A small model that answers yes/no questions on an image's attributes, trained from scratch: encoder layers 8.
Rows from block 4 of the image encoder of a small model that answers yes/no questions on an image's attributes, named by matrix and row number. Rows with one number belong to one neuron. Each number is 128 + 24 x the weight over its row's rms, rounded and kept within 0 to 255. All counts start at 0. After the name is the row's rms in percent of the matrix's.
After each neuron's rows are labels from the 100 images, of 14976, where the neuron reaches its highest value: "peak on" is the class under the peak. Only what is clearly more common there than usual is listed. The data: Sentinel-2 satellite tiles (TerraMesh).
# fc1: MLP up (encoder.blocks.4.mlp.fc1.weight, 768x192), inputs 0-95
# fc2: MLP down (encoder.blocks.4.mlp.fc2.weight, 192x768, transposed), outputs 0-95

fc1.124 119 [115 125 130 110 133 112 137 161 128 131  55 140 106 146 112 157 129 152 144 168 140 125 105 144 112 124 129 131 105 141 121 140 124 104 107 129 148 127 134 172  91 122  76 127 122 134 125 131 124 144 130 128 156 123 171 104 129 123 162 130 129 104 141 133 143  94 115  91 186 139 151 107 140 123 156  88 156 124 149 117 115 103 107 102 139 110  90 163 119 150  82 114 133 135 132 136]
fc2.124 114 [ 73 123  96 133 127 126 122 121 132 114 142 126 153 127 122  88 119 143  99 166 107 133  76 157 120 154  98 134 115  96 103 134 131 119 128 110 150 142 110 130 138 125  87 116 166 137 121 138 183 111 114 132  92 129 113 109 135 119 140 115 119 135 136 110 165 129 133 147 130 170 137 126  86 134 147 122 173 121  87 125 139 126 124 120 137 104 117 147  90  75 117 125 119 115  98 150]
peak on: rangeland

fc1.76 115 [ 95 137 136 141 104 113  89 129 102 164 167 123 126 150 132 160 149 130  99 130  99 109  58 132 111 138 135 154 102 161 123 117 120  83 148  86 110 123 131 114 146 128 155 120 134 131 114 139 110 130 143 132 129  97 131 118  93  98 134 126 113  96 109 149 146 103 161 139 135 131 134 151 157 114  99 109  92 131 151 140 161  60 136 138 107 118 180 130 145 132 136 128 146 169 134 139]
fc2.76 114 [157  86 122 131 105 104 134 149 134  99 121 112 100 138 144  63  94 117 149 147 114 122 126 115 107  98  95 114 126 127 144 101 114  91 154 187 142 117 172 125 146 103 116 150 111  94 123 121 144 130 122 109 105 111 126  99 167 105 143 125  88 174 175 129  81 132 156 142 101 139 154 134 119 139 129 117 120 124 149 107 134 106 147 139 129 153 163 130 127 113 139 154  93 113 112 114]
peak on: clouds

fc1.497 074 [160 131 145  83  99 130 133 125 125 140 175  93  77  82 154  85 151 125 132 146 129 117 121  61 139 146 115 158 159 168  67 127 114  97 125 146 131 145 160 117 121 127 136 110 156 117 119 143 173 129 104 106 120 125 121 133 111 127 121 110 142 113 155  98 121 202 159  96 122 103 126 109 137 119 114 149 131 109 166 144 120 140 110 146 154 171 109 109 138 113 147 163 131 141 135 132]
fc2.497 086 [112 126 162 193 112 114 138 116 124 103 129 109 117 144 124 134 145 113 137 129 132 122 147  93 127  92  91 141  94 141 110 133 149 132 119 128 129  92 181 110 132 147 127 166 135 148 134  87 124 106 140 135 146  65 140  91 122 116 131  93 128 118 147 132 149 118  74 131 109 121 137 126 126 141 113 153 152 125 140  89 124 131 111 107 103 125 159  52 124 149 157 164 145 156 134 137]
peak on: water

fc1.554 099 [130 114 169 162 155  95 119 170 141 135 188 101 149 115 122 149  90 128 127 109 107 150 158 138  92 122 118 105 143 159 145 150 142 109 120 133 104 122 111  93 131 119 145 156 136 132 107 121 116 112 129 121 144 144 126 114 128 110 136 123 122 138 114  92 128 136 144 158 124 102 150 156 128 160 134 153 166 144 136 128 117 132 102 119 140 118 147 168 143 149 147  73 154  94 125 179]
fc2.554 097 [111 155  98 190 133 139 120 153 136 139 120 151  94 124 152 120 128  97 152 149 148 131  79 100  70 174 147 111 138  77  86 120 122 119  86  97 133 162 137  82 111 146 127 181 126 165 124 154 147 106 133 146  69 138  96 131 146 107 104 115 151 159  97 118 139 156 112  86 121 130 113  58 119 104 165 130  99 117 115 128 117 139 114  75 138  80 115 118 160 135 132 168 130  84 135 138]
peak on: water

fc1.637 096 [177 139 133 143 172 130 134  92 114 127 111 142 162  87 131 151 142 113 154 118 146  95 140 185  96 117 131 135 123 135 132 126 115 117 143 111 161 109  94 142 148 145 120 147 115 138 116 112 145 111 210  91 122 123 104 124 126 171 162 144 139 113 140 145 198 107 116 148 119 108 126 113 145 140 114 111 146  68 131 140 176 108 121 157 133 135 176 131 134  99 144 122 107 129 123 102]
fc2.637 095 [158 126 102 105 139 100 123 126 134 141 144 182 152 141 130 138 135 148 145 131 134  88 121  94 134 134 122 171 139 128 179  94 182 119 133  79 126 125 151 133 126  74 139 134  74  95 150 146  76 136 124 112 135 137  83 125 103 121 124 116 111 128 138 104 124 145 157 124 123 122  92 145 167 119 144  89  92 142 133 143 108 113  72 102 148 136 103 139 120 120 115 111 144  94 146  90]
peak on: snow or ice; water

fc1.506 088 [124 172 139  87  67 112 113 124 137 113 147 112  97 140 159 158 177  88 113 124 137 113 134 133 129 111 127 167 127 136  99 122 133 130 165 139 102 116 136 109 105 117 147 125 133 131 164 128 119 111 149  92 124 118 131 131 176 126 141 146 145 140 133  76 111 147 128 112 155 158 139  99  54 190 153 135 113 114 127 128 149 164 150 139 115 127 160 148  82 156 154 138 107 100 101 153]
fc2.506 100 [ 72 100 152 159 141 133 121 124 158 128 104 112 114 124 136  86 115 132 128 128 119 131  99 129 134 114 157 119 119 143 122  98 167 136 117 145 164 133 128 135 167 134 114 128  90 105 127 133 114 136 129 123 121 191 102 142 110 126 138  86 120 122 129 138 122 136 124 131 139 130  93 175 140 165 173 109 120 174 149 138 143 143 140  61 170 138 101 104 136  86  93 113 119 156  94 145]
peak on: trees

fc1.472 098 [119 104 130 134 123 126 204 148 117 185 142 122 130 118 112 136 148 134 159 122 158 147  67 124 136 153 111 151 112 124  80 151 127 125 104 134 170 158 142 160 114 119 134 132 163 131 102 138 120 120 153 140 144  76 128  91 105 118 138 130 154 141 123 119 134  85  80 127 119 115 132 168 144 142 129 121 123 130 151 149 119 124 160 175 135 111 134 104  93 126 118 137  96 130 134 163]
fc2.472 097 [107 120 160 142 127 169 123 122 111 126 132  83 106 106 130 134  97 119 116 124 159 112 108 135  88 135 151 161  76 124  92 143 139 103 150 155 122 159 128 154 139 124 130 114 102  56 137 134 130 118 111 174 179 146 158 133 183 122 123 157 140 114 107 158 107 101 116 149 144 139 123 114 138  92 127 110 122 135 126 155 135 149 124 103 112 147 155 113 126  95 143 128 198 152 103 112]
peak on: built area

fc1.174 103 [182 129 119 126  89 135  66 130 163 112 154 111 144 123 126 147 120 121 145 132 140 133 136 118 117 106 148 128 130 113 126 154  44 143 134 126 121 110 123 104 114 146 128 168  87 127 121 116 124 138 130 119 132 159 117 165 128 128 114 127  60 128 167 133 122 107 112 140 131 119 133 151 102 150 127 131 114 152  91 129 151 182  84 139 139 100 126 108 121 133 148 143 139 135 122 138]
fc2.174 105 [149 131 118  86 160 121 126 102  63 138 108 127 121 119 127 133 160 135 110 156  96 132  87 100 141 108  85 142 165 149 130 136 131 128  92 118 128 127 120 144 118 109 154  71 157 105 145 116 157 131 132 105 174 125 143 114 113 157 160 106 164 166 181 120 110  90 139 150  76 134 108  85 101 128 119 121 175 128 139 125 146 116 139 116 146 134 114 138  98 195 153 109 100 129 120 104]
peak on: trees

fc1.704 115 [109 157 125 136 119 123 116 133 139 132 128 160 150 166 118 129 111  83 130 165 134 125 123 126 160 128 130 137  95 141 116 141 116 129 129 147 119 160 151 104 139 124 148 132 109 115 135 135  88 129 110 168 135 128 129 103 167 115 133 108 110 177 103 162 153 126 130 150 169 148  74 124 110 173 114 178  57 122 121 179  85 106 135 129 136 106  82 133  91 125 151 104  96 108 159 159]
fc2.704 117 [125 130  97 142 139 141 149 124 157 124 132 142 114 139 132 127 115 129 138 166 160 125 122  95 166 119 132 136 129 141 123 127 126 128 140 133 138 145 132 151 107 135 138 162 127 160 127 121  86 160 178 152 119  65 100 121 157 151  97 124 135 113 127  92 114 124  94  99 152 128 129  92  77 129  77 146 168 102 137 140 143 148  66 120 119 115 168 135 107 137 110 139 152 162 118 126]
peak on: snow or ice

fc1.148 071 [126 126 170 138 144 134 118 122 128 124 127 114 126 130 104 163 132 107 145 122 172  90  83  93 132 122 139  90 130 181 163 125 119 114 123 149 130 127 134 118 119 136 131 132 137  81 108 112 137 126  94  69  98 120 100 121 125 120 180 142 129 163 154  95 138 132 167 125 158 136 132 147 117 114 114  95 149 112 154 160 160 129 138 174 108 131 130 184  74 132 125 128 110 116  99 153]
fc2.148 089 [113 103 164 111 144 136 138 134  90  87 182 142 140 139 140 113 142  82 140 136 133 126 146 145 134 141 123 135 180 110 131 153 105 137 113 152 129 142 110 131 101 106  77 159  74 131 130 127 126 107 156 116 124 177 148 130 119 162  95 152 113 136 118 195 127 151 122 127 101 141  95 109 123 133 168 130  60 144 100 125  92 149 132  99 134 163 126 151 131 142 122 106 129 105 142 142]
peak on: bare ground

fc1.586 090 [127 120 134 151 138 114 158 136  98  81 121 128 122 138 133 179 143 108 123 137 145 108 112 134 120 112 164 182  84 104 195 142 108  91 139  90 108  85 106 148 118  96 158 184 138  94 121 137  71 121 111 134 137 104 137 152 144  58 139 167 108 141 126 148 128 131 110 129  94 140 119  86 133 155 122 116 145 144 112 113  95 136 122 127 134 105  77 104 161  94 136 143 130  91  82 139]
fc2.586 090 [133 140 129  92 136  78 143 142 158 137 138 120 127 123 134 131 130 132 123 138  75 116 140 135 150  92  96 100 142 111 108 114 138  73 110 150  85 163 122 110 129 155 132 140 135 149 123 127 131 147 162 119 160  95 151 115 131 167 181  97 120 145 145 157 102 150 120 156 138 134 153 126 157 134 142 159 108 146 162 127 120 134 133 161 137 137 156 161 141 142  83 103 133 127  97 186]
peak on: crops

fc1.294 088 [144 146 166 114 128 124 119 120 127  88 177 114 106 172 142 169 109  97  94  87 146 102 109  94 125 109 118 117 143 140 140  94 135 126 130 137 131 138 121 127 108 129 132 170 148  87 123 117 107 123  98 140 108 125  56 148 116 155 155 120 161 107 159 120 132 115 158 142 104 164 126  97 149 132 114 155 147 104 117 147 147 144 139 110 133 116 158 157 141  96 188 167 122 126 151 139]
fc2.294 085 [177 172 177 125 122 136 194 125 123 116 140 139 131 120 108  66 108 116 120 134  95 144 123  97 126 140 122 142 133 142  86 135 106 118 128 178  87 127 113 112 191  94 131 117 105 133 117 126 143  85 109 127 124 120 161 137 141 131  87 135 101 136 175 157 171 122 129 169 101 145 100 124 128 119 144 123  97 106 129 134 109 144 134  97 145 166 125 119 122 150 109 144 126 154 136 181]
peak on: snow or ice

fc1.582 100 [132  88 137 110 124  79 159  87 124 104 184 128 160 142 127 127 147 167 107 151 114 134  94 136  93 129 129  72 127 133  70 140  56 120  71  92 132 116 108 122 154 158  99 124 140 132 125 126 125 125 160 127 126 110 136 129 104 128  90  76 168 143 168 145 116 139 139  87 162 151 122 112 112 107 104 148 106 119 147 175 148 130 125 149 126 160 158 127 102 108 100 133 105  95 154 153]
fc2.582 103 [140 142 122 149 126 127 136 143 135 161 104 150 119 110 133 108 177 120 191 118 103 142  94 132 132 107 124 135 109 119 142  90 148 158 142 105  75 148 127 115 143 134 152 116 134 165 115 157 142  78 124 118 114 110 143 111 161 160 126 122 122 143 182 163 138  88  77 119 131 159 144 123 134 141 111 128 182 138 103 151 174 158 158 137 164 119 114 133  93 113 158 116 136 132 109 117]
peak on: rangeland

fc1.479 099 [118 104 141 122 170 148 155 111 129  92  71 145  99 146 115 148 123 132 134 101 123 115 111 119 138 126 132 150  92 111 134 101  89 165 127 129 188 141  90 114 135 119  90 139 151 134 107 165 136  73 115 131 107  94  98 147 116 127 129 129 128 129 145 127 145 130 133 112  92 148 151 101 119 141  88 172 104 125 124 152 177 137 145 120 124 145 137 163 134 109 114 117  96 139 136 128]
fc2.479 110 [166 143 106 149 157 122  96 124  61 155 101 124 168 165 116 189 108 133 158 121 125 132 131 109 135 128 119 114 142 129 124 127 171 109 122 127 122 161 110 141 124 130 150 119 144 104 113 106 118 124 131 131  68  93  76 108 139 130 168 120 117 130 145 116 113 126 142 132 127 112 111 137 133 136 135 178 133 147 150 130 111 100 128 130 128 108 127 111  99 108 162 122 123 121 130 137]
peak on: crops

fc1.709 138 [104  98 154 125 116 120 113  91  95 114 115 158 109 151 126 151 105 121 117 157 157 180 130 140 193 162 119 174  96 180 174 125 118 162 109 118 136 125 103 148 110 134 141 130 107 121 161 122 118 150  99 140 128 131 176 126  49 133 121  98  75 120 135 152 146  85 123 155 131 130 117 146 147 135 134 110 156 124 134 105 137 127 129 117 119 151 112 126 136 147 137 118 177 168 150 130]
fc2.709 145 [176 146 152 149 126 154 169  97 108 111 162 113  75 101 152  86 143 162 117 136 116  94 127 120 143  77 129 106 141 129 158 168 160 122 125 130  95 160 130 181 111 130 139 137 230 120 114 137 119 127 168 121 148 122  84 114 128 118 138 123 112 102 133 130 126 128 134 113 131 158 117  86 165 129 100 148 136 111 138 146 130 144 135 120 172  94 138 102 105 145 184 117 118 139 168 112]
peak on: clouds

fc1.231 159 [129 126 124 145 167 115 156 102 167 141 112 145 172 140 133 133 134 140 153 136 110 133 117 145 124 157 125 140  80 123 135 113 133  84 150 123 113  85 117 132 124 110 104 111 105 116 124 144  90 124  65 104 107  90  86 162 139 127 132 164 120 143 128 152 123 151 130 142 106  75 175 107 158 135  75  96 116 161 124  91 134 117 123 128 115 126 108 135 136 115 128 104 135 153 129 175]
fc2.231 114 [110 140 165 112 159 128 154 173 161 123 127 158 141 125 126  99 147 139 155 115 147 117  98 111 101 166 140 107 132 123 160 123 106 144 104 147 153 121 118 151 135 116 132 110 122 131 146 143 128 132 119 128 135 163 112 131 115 170 127 167 130 141 102 160 142 147 152 144 183 153 135  82 125  70 163 141 143 157 117 122 112 157 124  80 138 117 110 155  67 136 139 112 108 153 147 114]
peak on: rangeland

fc1.693 147 [167 105  90 163 107 155 101 144 117 126 174 150 108 149  97 174 145 129 136 121  69 101  85 144 110 110 120  81 136 139 101 128 127 102 120 143 152  95 132 131  87 135 133 148 110 126 123 171 117  98 102 158 126 127 159 130 121 109 118 100 158 116  75 107 111 192  98 103 126  80 129  99 132 145 159  98 121 137 153 137 125 102 119 152 172 188 109 108 129 155 128 121  98 119 139 133]
fc2.693 131 [127 121  55 102 112 128 106 113 132 127 132 138 129  78 166 160 145 112 153 126 116 121 114 105 104  95  98 115 104 103 140 150 155  85 178 146 129 116  96 122 152 148 140 142 160 165 159 102 155 167 127 108 111 139 129 104 121  94 132 130 156 129  85 172 123 109 138  85 121 136  81 116 130 122 125 148  85 123  92 127 129 117 126 112 101 113 128 128 119 107 160 142 149 149 176 134]
peak on: trees; snow or ice

fc1.581 083 [140 137 139 185 125 133 121 127 124 122 137 122 135 143  94 125 121 100 128 133 129 186 132 120 160  96 135 120 121 115 117 136 155 118 118 111 144 119 135 110 130 105 154 106  94 131 144 113 108 118 122 155 202 148  85 110 110 106 119 113  84 152 119 131 145 137 136 102 123  86 123 171 137 108 121 160 109 165 151 114 146 144 129 123 170 152 138 116 151 111 116  68 172 141 136 147]
fc2.581 090 [136 138 122 104 137 120 140 144 133 136 108 169 142 169 114  99 120  92 126  96 119 128 146 129 167 175 121 113 122 132 168 101  56  58 135 140 147 127 133 111 124 103 146 118 124 133 135 152 137 115 128 153  91 160 126 151 136 131  93 136 140 167 125 136 135 134 129 130 161 131  73 180 128 160 139 126 175 173 118  90 116 136 144 161 111 154 145 162 139 111 104 125 116 147 132 164]
peak on: built area

fc1.196 147 [150 152 137 123  98  91 170 102  89 177 124 137 141 104 167 135 132 149 152 116 120 121 132  75  71 117 150 101 142 133 124 147 172 142 175 125 162 121 148 107 163  96 127 154 129 130 131 109 126 108 111 128 135 129 117 101 160  84 136 151 117 183  97 132 115 102 115 136 122 122 158 127 134 120 109 117 145 129 131 138 126 117 145 151 113 130 111 127 164 141 111  97 135 151 167 158]
fc2.196 139 [142 136 123 121  96 138 133 163 110 134 160 125 128 117 113 117 161 127 102 106 104 117 159 137  81 135 102 123 143 153 123 157 152 123 122 135 152 168 138  74 132 107 156 132  70 131 132 117 121 136 129 178 128 161 130 122 121  91 110 149 104 142 112 138 126 121 126 159  90 120 125 162 122 166 124 119 135 116 156 171  80 124 184 157  88 124 136 144 144 127  80 157 137  87  92 169]
peak on: built area

fc1.22 137 [170 143 104 121 123 140  93 126 173 129 125 125 131 143 107 155 191 102  55 134 121 102 115 131 113 137  96 106 114 144 113  67 131  99  89 147 146 160 122 192 127 110 113 134 125 108 135 170 117 133 159 145 120 147 136 125 132 111 168 120 126 115 145 197  97 132 115 168 130 103 146 132 108 107 152 159 138 131 145  76 154 166 127  93 123 151 159 126 104 161 207 155 114 143 132 122]
fc2.22 134 [144  57 115 113 121 150 143 133  98 114 144 127 123 122 149 145 132 136 167  77 130 170 113  87 153 142 139  96 116 170 104 131 109 135 161 111 140 114 150  93 141 147 133 129 140 131 100 115 105 134 149 148 134  96 161 120 116  76 123  85 111 145 119 151 113 109 134 136 122 140 148 148 160 149 138 144 115 131 116 148 165 137  99 100 139 151 115 112 164 140 118 147 117 167 180  94]
peak on: snow or ice

fc1.255 100 [169 153 126 141 144 129 111 150 118 135  90 128 106  93  94 144 179 116 107 116 122 135 149 130 152 158 135 130 153 141 126 156  90 137 123 133 129 129 156 133 137 156  95 153 146 147 139 113 110 100 122 128 141 116 135 118 121 146 117 131 145  80 128 158 119 165 105 127 147 162  97 140  78 150 138 112 115 126 149  80 141 112 111 102 130 144 165  85 116 133 146  96 125 158 154  98]
fc2.255 096 [ 86  85 152 130 163 131 122 137 125 112  95 153 144 151 109 119 111 106 112 106 130 143 197 105 140 130 109 134 155 151 108 139 116 130  82 137 129 108  79 128 129 123 151 126 116 112 116 112 160 150  40 175 125 128 148 101 155 133  84 161 102 121 124 154 120 104 115  64 108 147 127 114 147 106 154 148 131 140 104 119 145 128 145  92 143 117 120 183 157 128 136 140 129 133  85 154]
peak on: clouds

fc1.77 083 [ 98 189 168 127 151 138 102  93 129 170 131 117 123 140 160 140 181  78  90 120 162 134 133 131 118 176 147 169 132 108 113 131 163 150 120 115 115 108 106 162 130 152 126 122 117 127  83 121 133 153 152 146 115 115 128 157 103 123 107 102 115 127 114 163  86 129 158 113 112 135 111 145 120 153  84 119 131 118 126 120 136 117 119 116 160 123 139  82 133 117 127  60 129 125 198 175]
fc2.77 099 [129  83 129  88 111 133 127 148 122  92 134 132  97 120  86 146 115 108 149 170 102 144 101 105 123 158  81 147 107  90 129 126 148 100 127 156 109 131 170 160 172 170 190 114 150 133 120 115 116  82 146  90 142 121 135  80 111 128 125 121 120 105  86 140 132 133 123 139 119 142 127 102 124 142 146 113 116 100 135 125 129 134  99 143 118 104 160 104 121  99 153 135 106 134 133 143]
peak on: snow or ice

fc1.135 069 [111 114 126 128 118 105 166 107 165 125 136 131 170 120 125 124 140 145 135 156 131 131  50 162 127 128 135  86 130 117 116 125 131  98 103  95  88 131  93 135 136  88 150 112  89 117 149 151 135 193 180 164 132 181 165 140 126 162 130 152 116 107 104 144 134 147 133 164  78 152 107 132 123 156 122 141 128 132 111 122 127 136 189 148 116 118  85 133 160  27 146 136 101  87 160 164]
fc2.135 085 [159 110  78  97 128 140 113 139 163 101 160 173 113 129 120 166 122 160 145 139 134  89 137 118 153  91 140 142 118 156 128  77  99 142  78 119 135 114 117 143 120 119 125 178 107 160 183 140 151 118  91 182 147 159 118 105 128 115 103 116 150 122  74 124 119 105 125 131  77 148 103 127 134  99 118  99 168 174  95  96 138  86 116 140 123 139 134 114  92 140 131 138 129 130 112  99]
peak on: water

fc1.524 083 [124 115 148 183  99 141 132 126 151 147 105 124  81 134 131 134 126 125 107 134  84 103 127 124 163 104 192 143 111 127 134 124 143 147  77  99 131 105 158 104 145  98 120 113 129 134 119 143 129 107 121 113 173 120  82 169 122 154 156 101 113 110 141 101 145 136 106 122 128 136 100 146 123 114 142 164 129 112 124 129 124 126 137 157 139 117 105 109 106 143 155 137 129 126  74  78]
fc2.524 092 [114 100 171 143 134 120  98 132 166 131 122 156 150 148 167 115 125 123 143 177 138 106 121 123 131 126  68 109  97 126 116 125  94 135 150 126 112 138 108 120 129 125 125 121 139 115 211 131 142 100 126 124 112 114 147 116 118 117 105  91 105 121  90 100 139 136 150 148  99 166 101 139 139 158 146 140 132 176 131 154  97  49 122 170 119 171 116 100 149 137 132 134 119 125 118 113]
peak on: crops

fc1.749 143 [141 152 135 121 122 108 161 139 141 152 114 116 134  99 124  73 181 112 127 143 149 110 105 132 118 123 119 116  82 171 128 140 115  87 152 111 163 157 113 114 148 103 127 124 132 128 134 131 125 145 136 102 106 131 105 159 106 117 109 134 138 108 177 121 108 119 127 121 138 122 114 158 182 123 106 150  39 104 141  83 151 132 147 169 154 100 183  99 137  90 165 130 154 127 102 147]
fc2.749 131 [163  98 139 177 137 127  95  97 106  88 137 131 127  99 139 141 126 111 132 104 140 143 145 183 105 157 115 114 121 104 120  94 119  95 126  99 146 137 118 149 128 153 145 141 136 126 100 172 121 126 120 138 160 121 147 124  86  94 173  96 128 132 126 188 114 103 132 129 132 108 179 131 137 123 128  87 124 146 106 124 142 135 146  82 134 142 137 134 188 101 133 158 154 121 122  91]
peak on: bare ground

fc1.101 091 [149 129 155 157 188  95 104 146 128 113 138 116 147 154  91 114 120 142 147  87 135 170 149  74 105 104 118 107 129 187  79 136 208 132 124 149 138 175 136 151  80 120 178 131 106 123 101 122 147 127 127  79  94 106 121 140 102 157  88 125 164 145 128  87 121 118 125 117 135 168 107 128 114 142 127 154 148 130 161 125 144 150 154 171 146 103 119 138 125 128  97 107  90 137 139 129]
fc2.101 103 [153 151 139 115 109 117 152 126 129 137 139 136 132 138  92 129  75 100 109 110 160 129 132 126 143 146  91 173 142 103 118 199 137 114 135 127 119 137 134 101 141 157 118  67 137 139 132 101  98 118 121 108 162 136 134 114  98 102  88 129 148 142 129 113 112 161  75 149 116 168 123 111  72 127 109 110 128 122 131 105 102 146 133 146 107 114 102 141 158 124 114 126 145 126 127 129]
peak on: snow or ice

fc1.107 107 [152  71 149 133 138  57 141 102 161  90 100 131 145 125 101 114 122 111 149 131 127 119 133 153 174 187 147 102  91 167 151 143 159 104 121  87 135  95 142 154 122 125 154 102 131 139 121 138  85 115 105 123 138 126 143 155 132 160 118 148 132 164 122 139 128 145 111 155 125 124 147 143 126 133 100 125 184 116 126 137 117  82 155 121 151 123 132 122 128 131 129 157  76 153 155 125]
fc2.107 113 [121  94  86 178 130 174 141 138 139 106 109 127 126 169 102  99 134 128  89 145 126 156 117 116 114 106 113 103 105 134 132 119 111 137 114 119 125 124  81 143 102 119 154 149  82 118  99 109 101 124  95 142  58 157 102 115 133 103 106 116 101 159 129 173 127 203 130 132 136 107 152  87 128 127 143 165 122 148 144 149 127 133 135  86 143 135 121 132 106 187 101  99 144 130 129 134]
peak on: rangeland

fc1.297 124 [130 124 119 124 135  93 164 139  65 100 156 141 106  94 204 124 112  82 130 137  69 158 139 129 124 131  45 125 132 136 136 141 139 112 114 115 100 180  88 120 126 104 153 118 200 124 124 182 118 106 141  67  99 133 153  93 125 182 140 117 140 139 146 120 125 125 186 118 114 103 155 161 165  89  85 138 144 122 120 134  80 156 125  91 101 106 133 143 109 142 146 148 148 115 141 125]
fc2.297 104 [ 68 179 108 170 111 122 134 158 154  96 131 113 157 129 131 148 131 138  56 130 172 148 186 136 103 151  99 190 153 141 134 128 120 126 125 161 117  96 160 100  89 119 145  91 102 103 149 160 115 110 128 129 109 114 127 166 166 149  96 122 133 132 114 116 131 170 107 106 111 151 121 142 122 171 137 129 145 138 141 116 155 113 102 130 145 133 171 138 133 131 114 127 170 141 114 172]
peak on: water

fc1.344 105 [140 138 122 163  98 126 123 117  98 117 116 148 116 136 113 137 125 110 148 149 120 135 105 114 131 150 132 179 136 117 135 151  93 112 153 106 137  75 139  77 176 113 100 123  72 130  77 127 137 146 134 121 141  91 106 104 160 117 123 167 134 147 128 115 119 126 137 145 130 214 135 179 130  88 113 124 143 140 135 143 125 113 145 109 125 140 177 113 148 169 155 128 118 119 124 126]
fc2.344 117 [133 136 144 162 165 148  74 117 110 148 132 157 137 134 114 118 152 121 128 110 106 151 104  83 125 111 157 140 168  97 130  85 103 150 125 128 114 118 115  92 147 103 125 114 132 116  95 153 134 150 107 141  95  67 205 153 126 160 130 156 134 136 129 156 133 124 160 161 185 128  94 135 185 163 140  74 106 129 136 105 149 109  83 129 146 100 128  88 127  95 114 124  82 109 135  91]
peak on: snow or ice

fc1.317 092 [124 132 118 112 113 132 154 110 145 142 106 130 138 170 127 126 212 118 126 111 102  96 108 165 115  82 154 116 115 162  97 133 160 107 150  76 120  83 132 103 127 137 120 115 150  73 132 140 154 132 124 111 131 154 134 140 114  95 126  92  92 145  95 133 119 130  75 128 141 166 155 115 132 112  98 130 127 123 101 135 127  97 125 174 133 168 129 121 157 132 116 151 126 127 165 107]
fc2.317 090 [141 125 127 120 134 160  89 137 149 114 126 145 119 116 141 162 163  90 137 164 155 100 145 137 154 139 142 140 122  98 212 101 104 127 125 118 147 130  95 108 114 134  88 115 145 139 140 128 129 107 136 132 108 130  83 114 130 143 116 138 129 144 149 138 140 166 149 148 118 131 142 173 131  97 139 163 152 149 139 152 124  94 144 133 155 138 135 106 126 110  82 150 154 123 147 160]
peak on: built area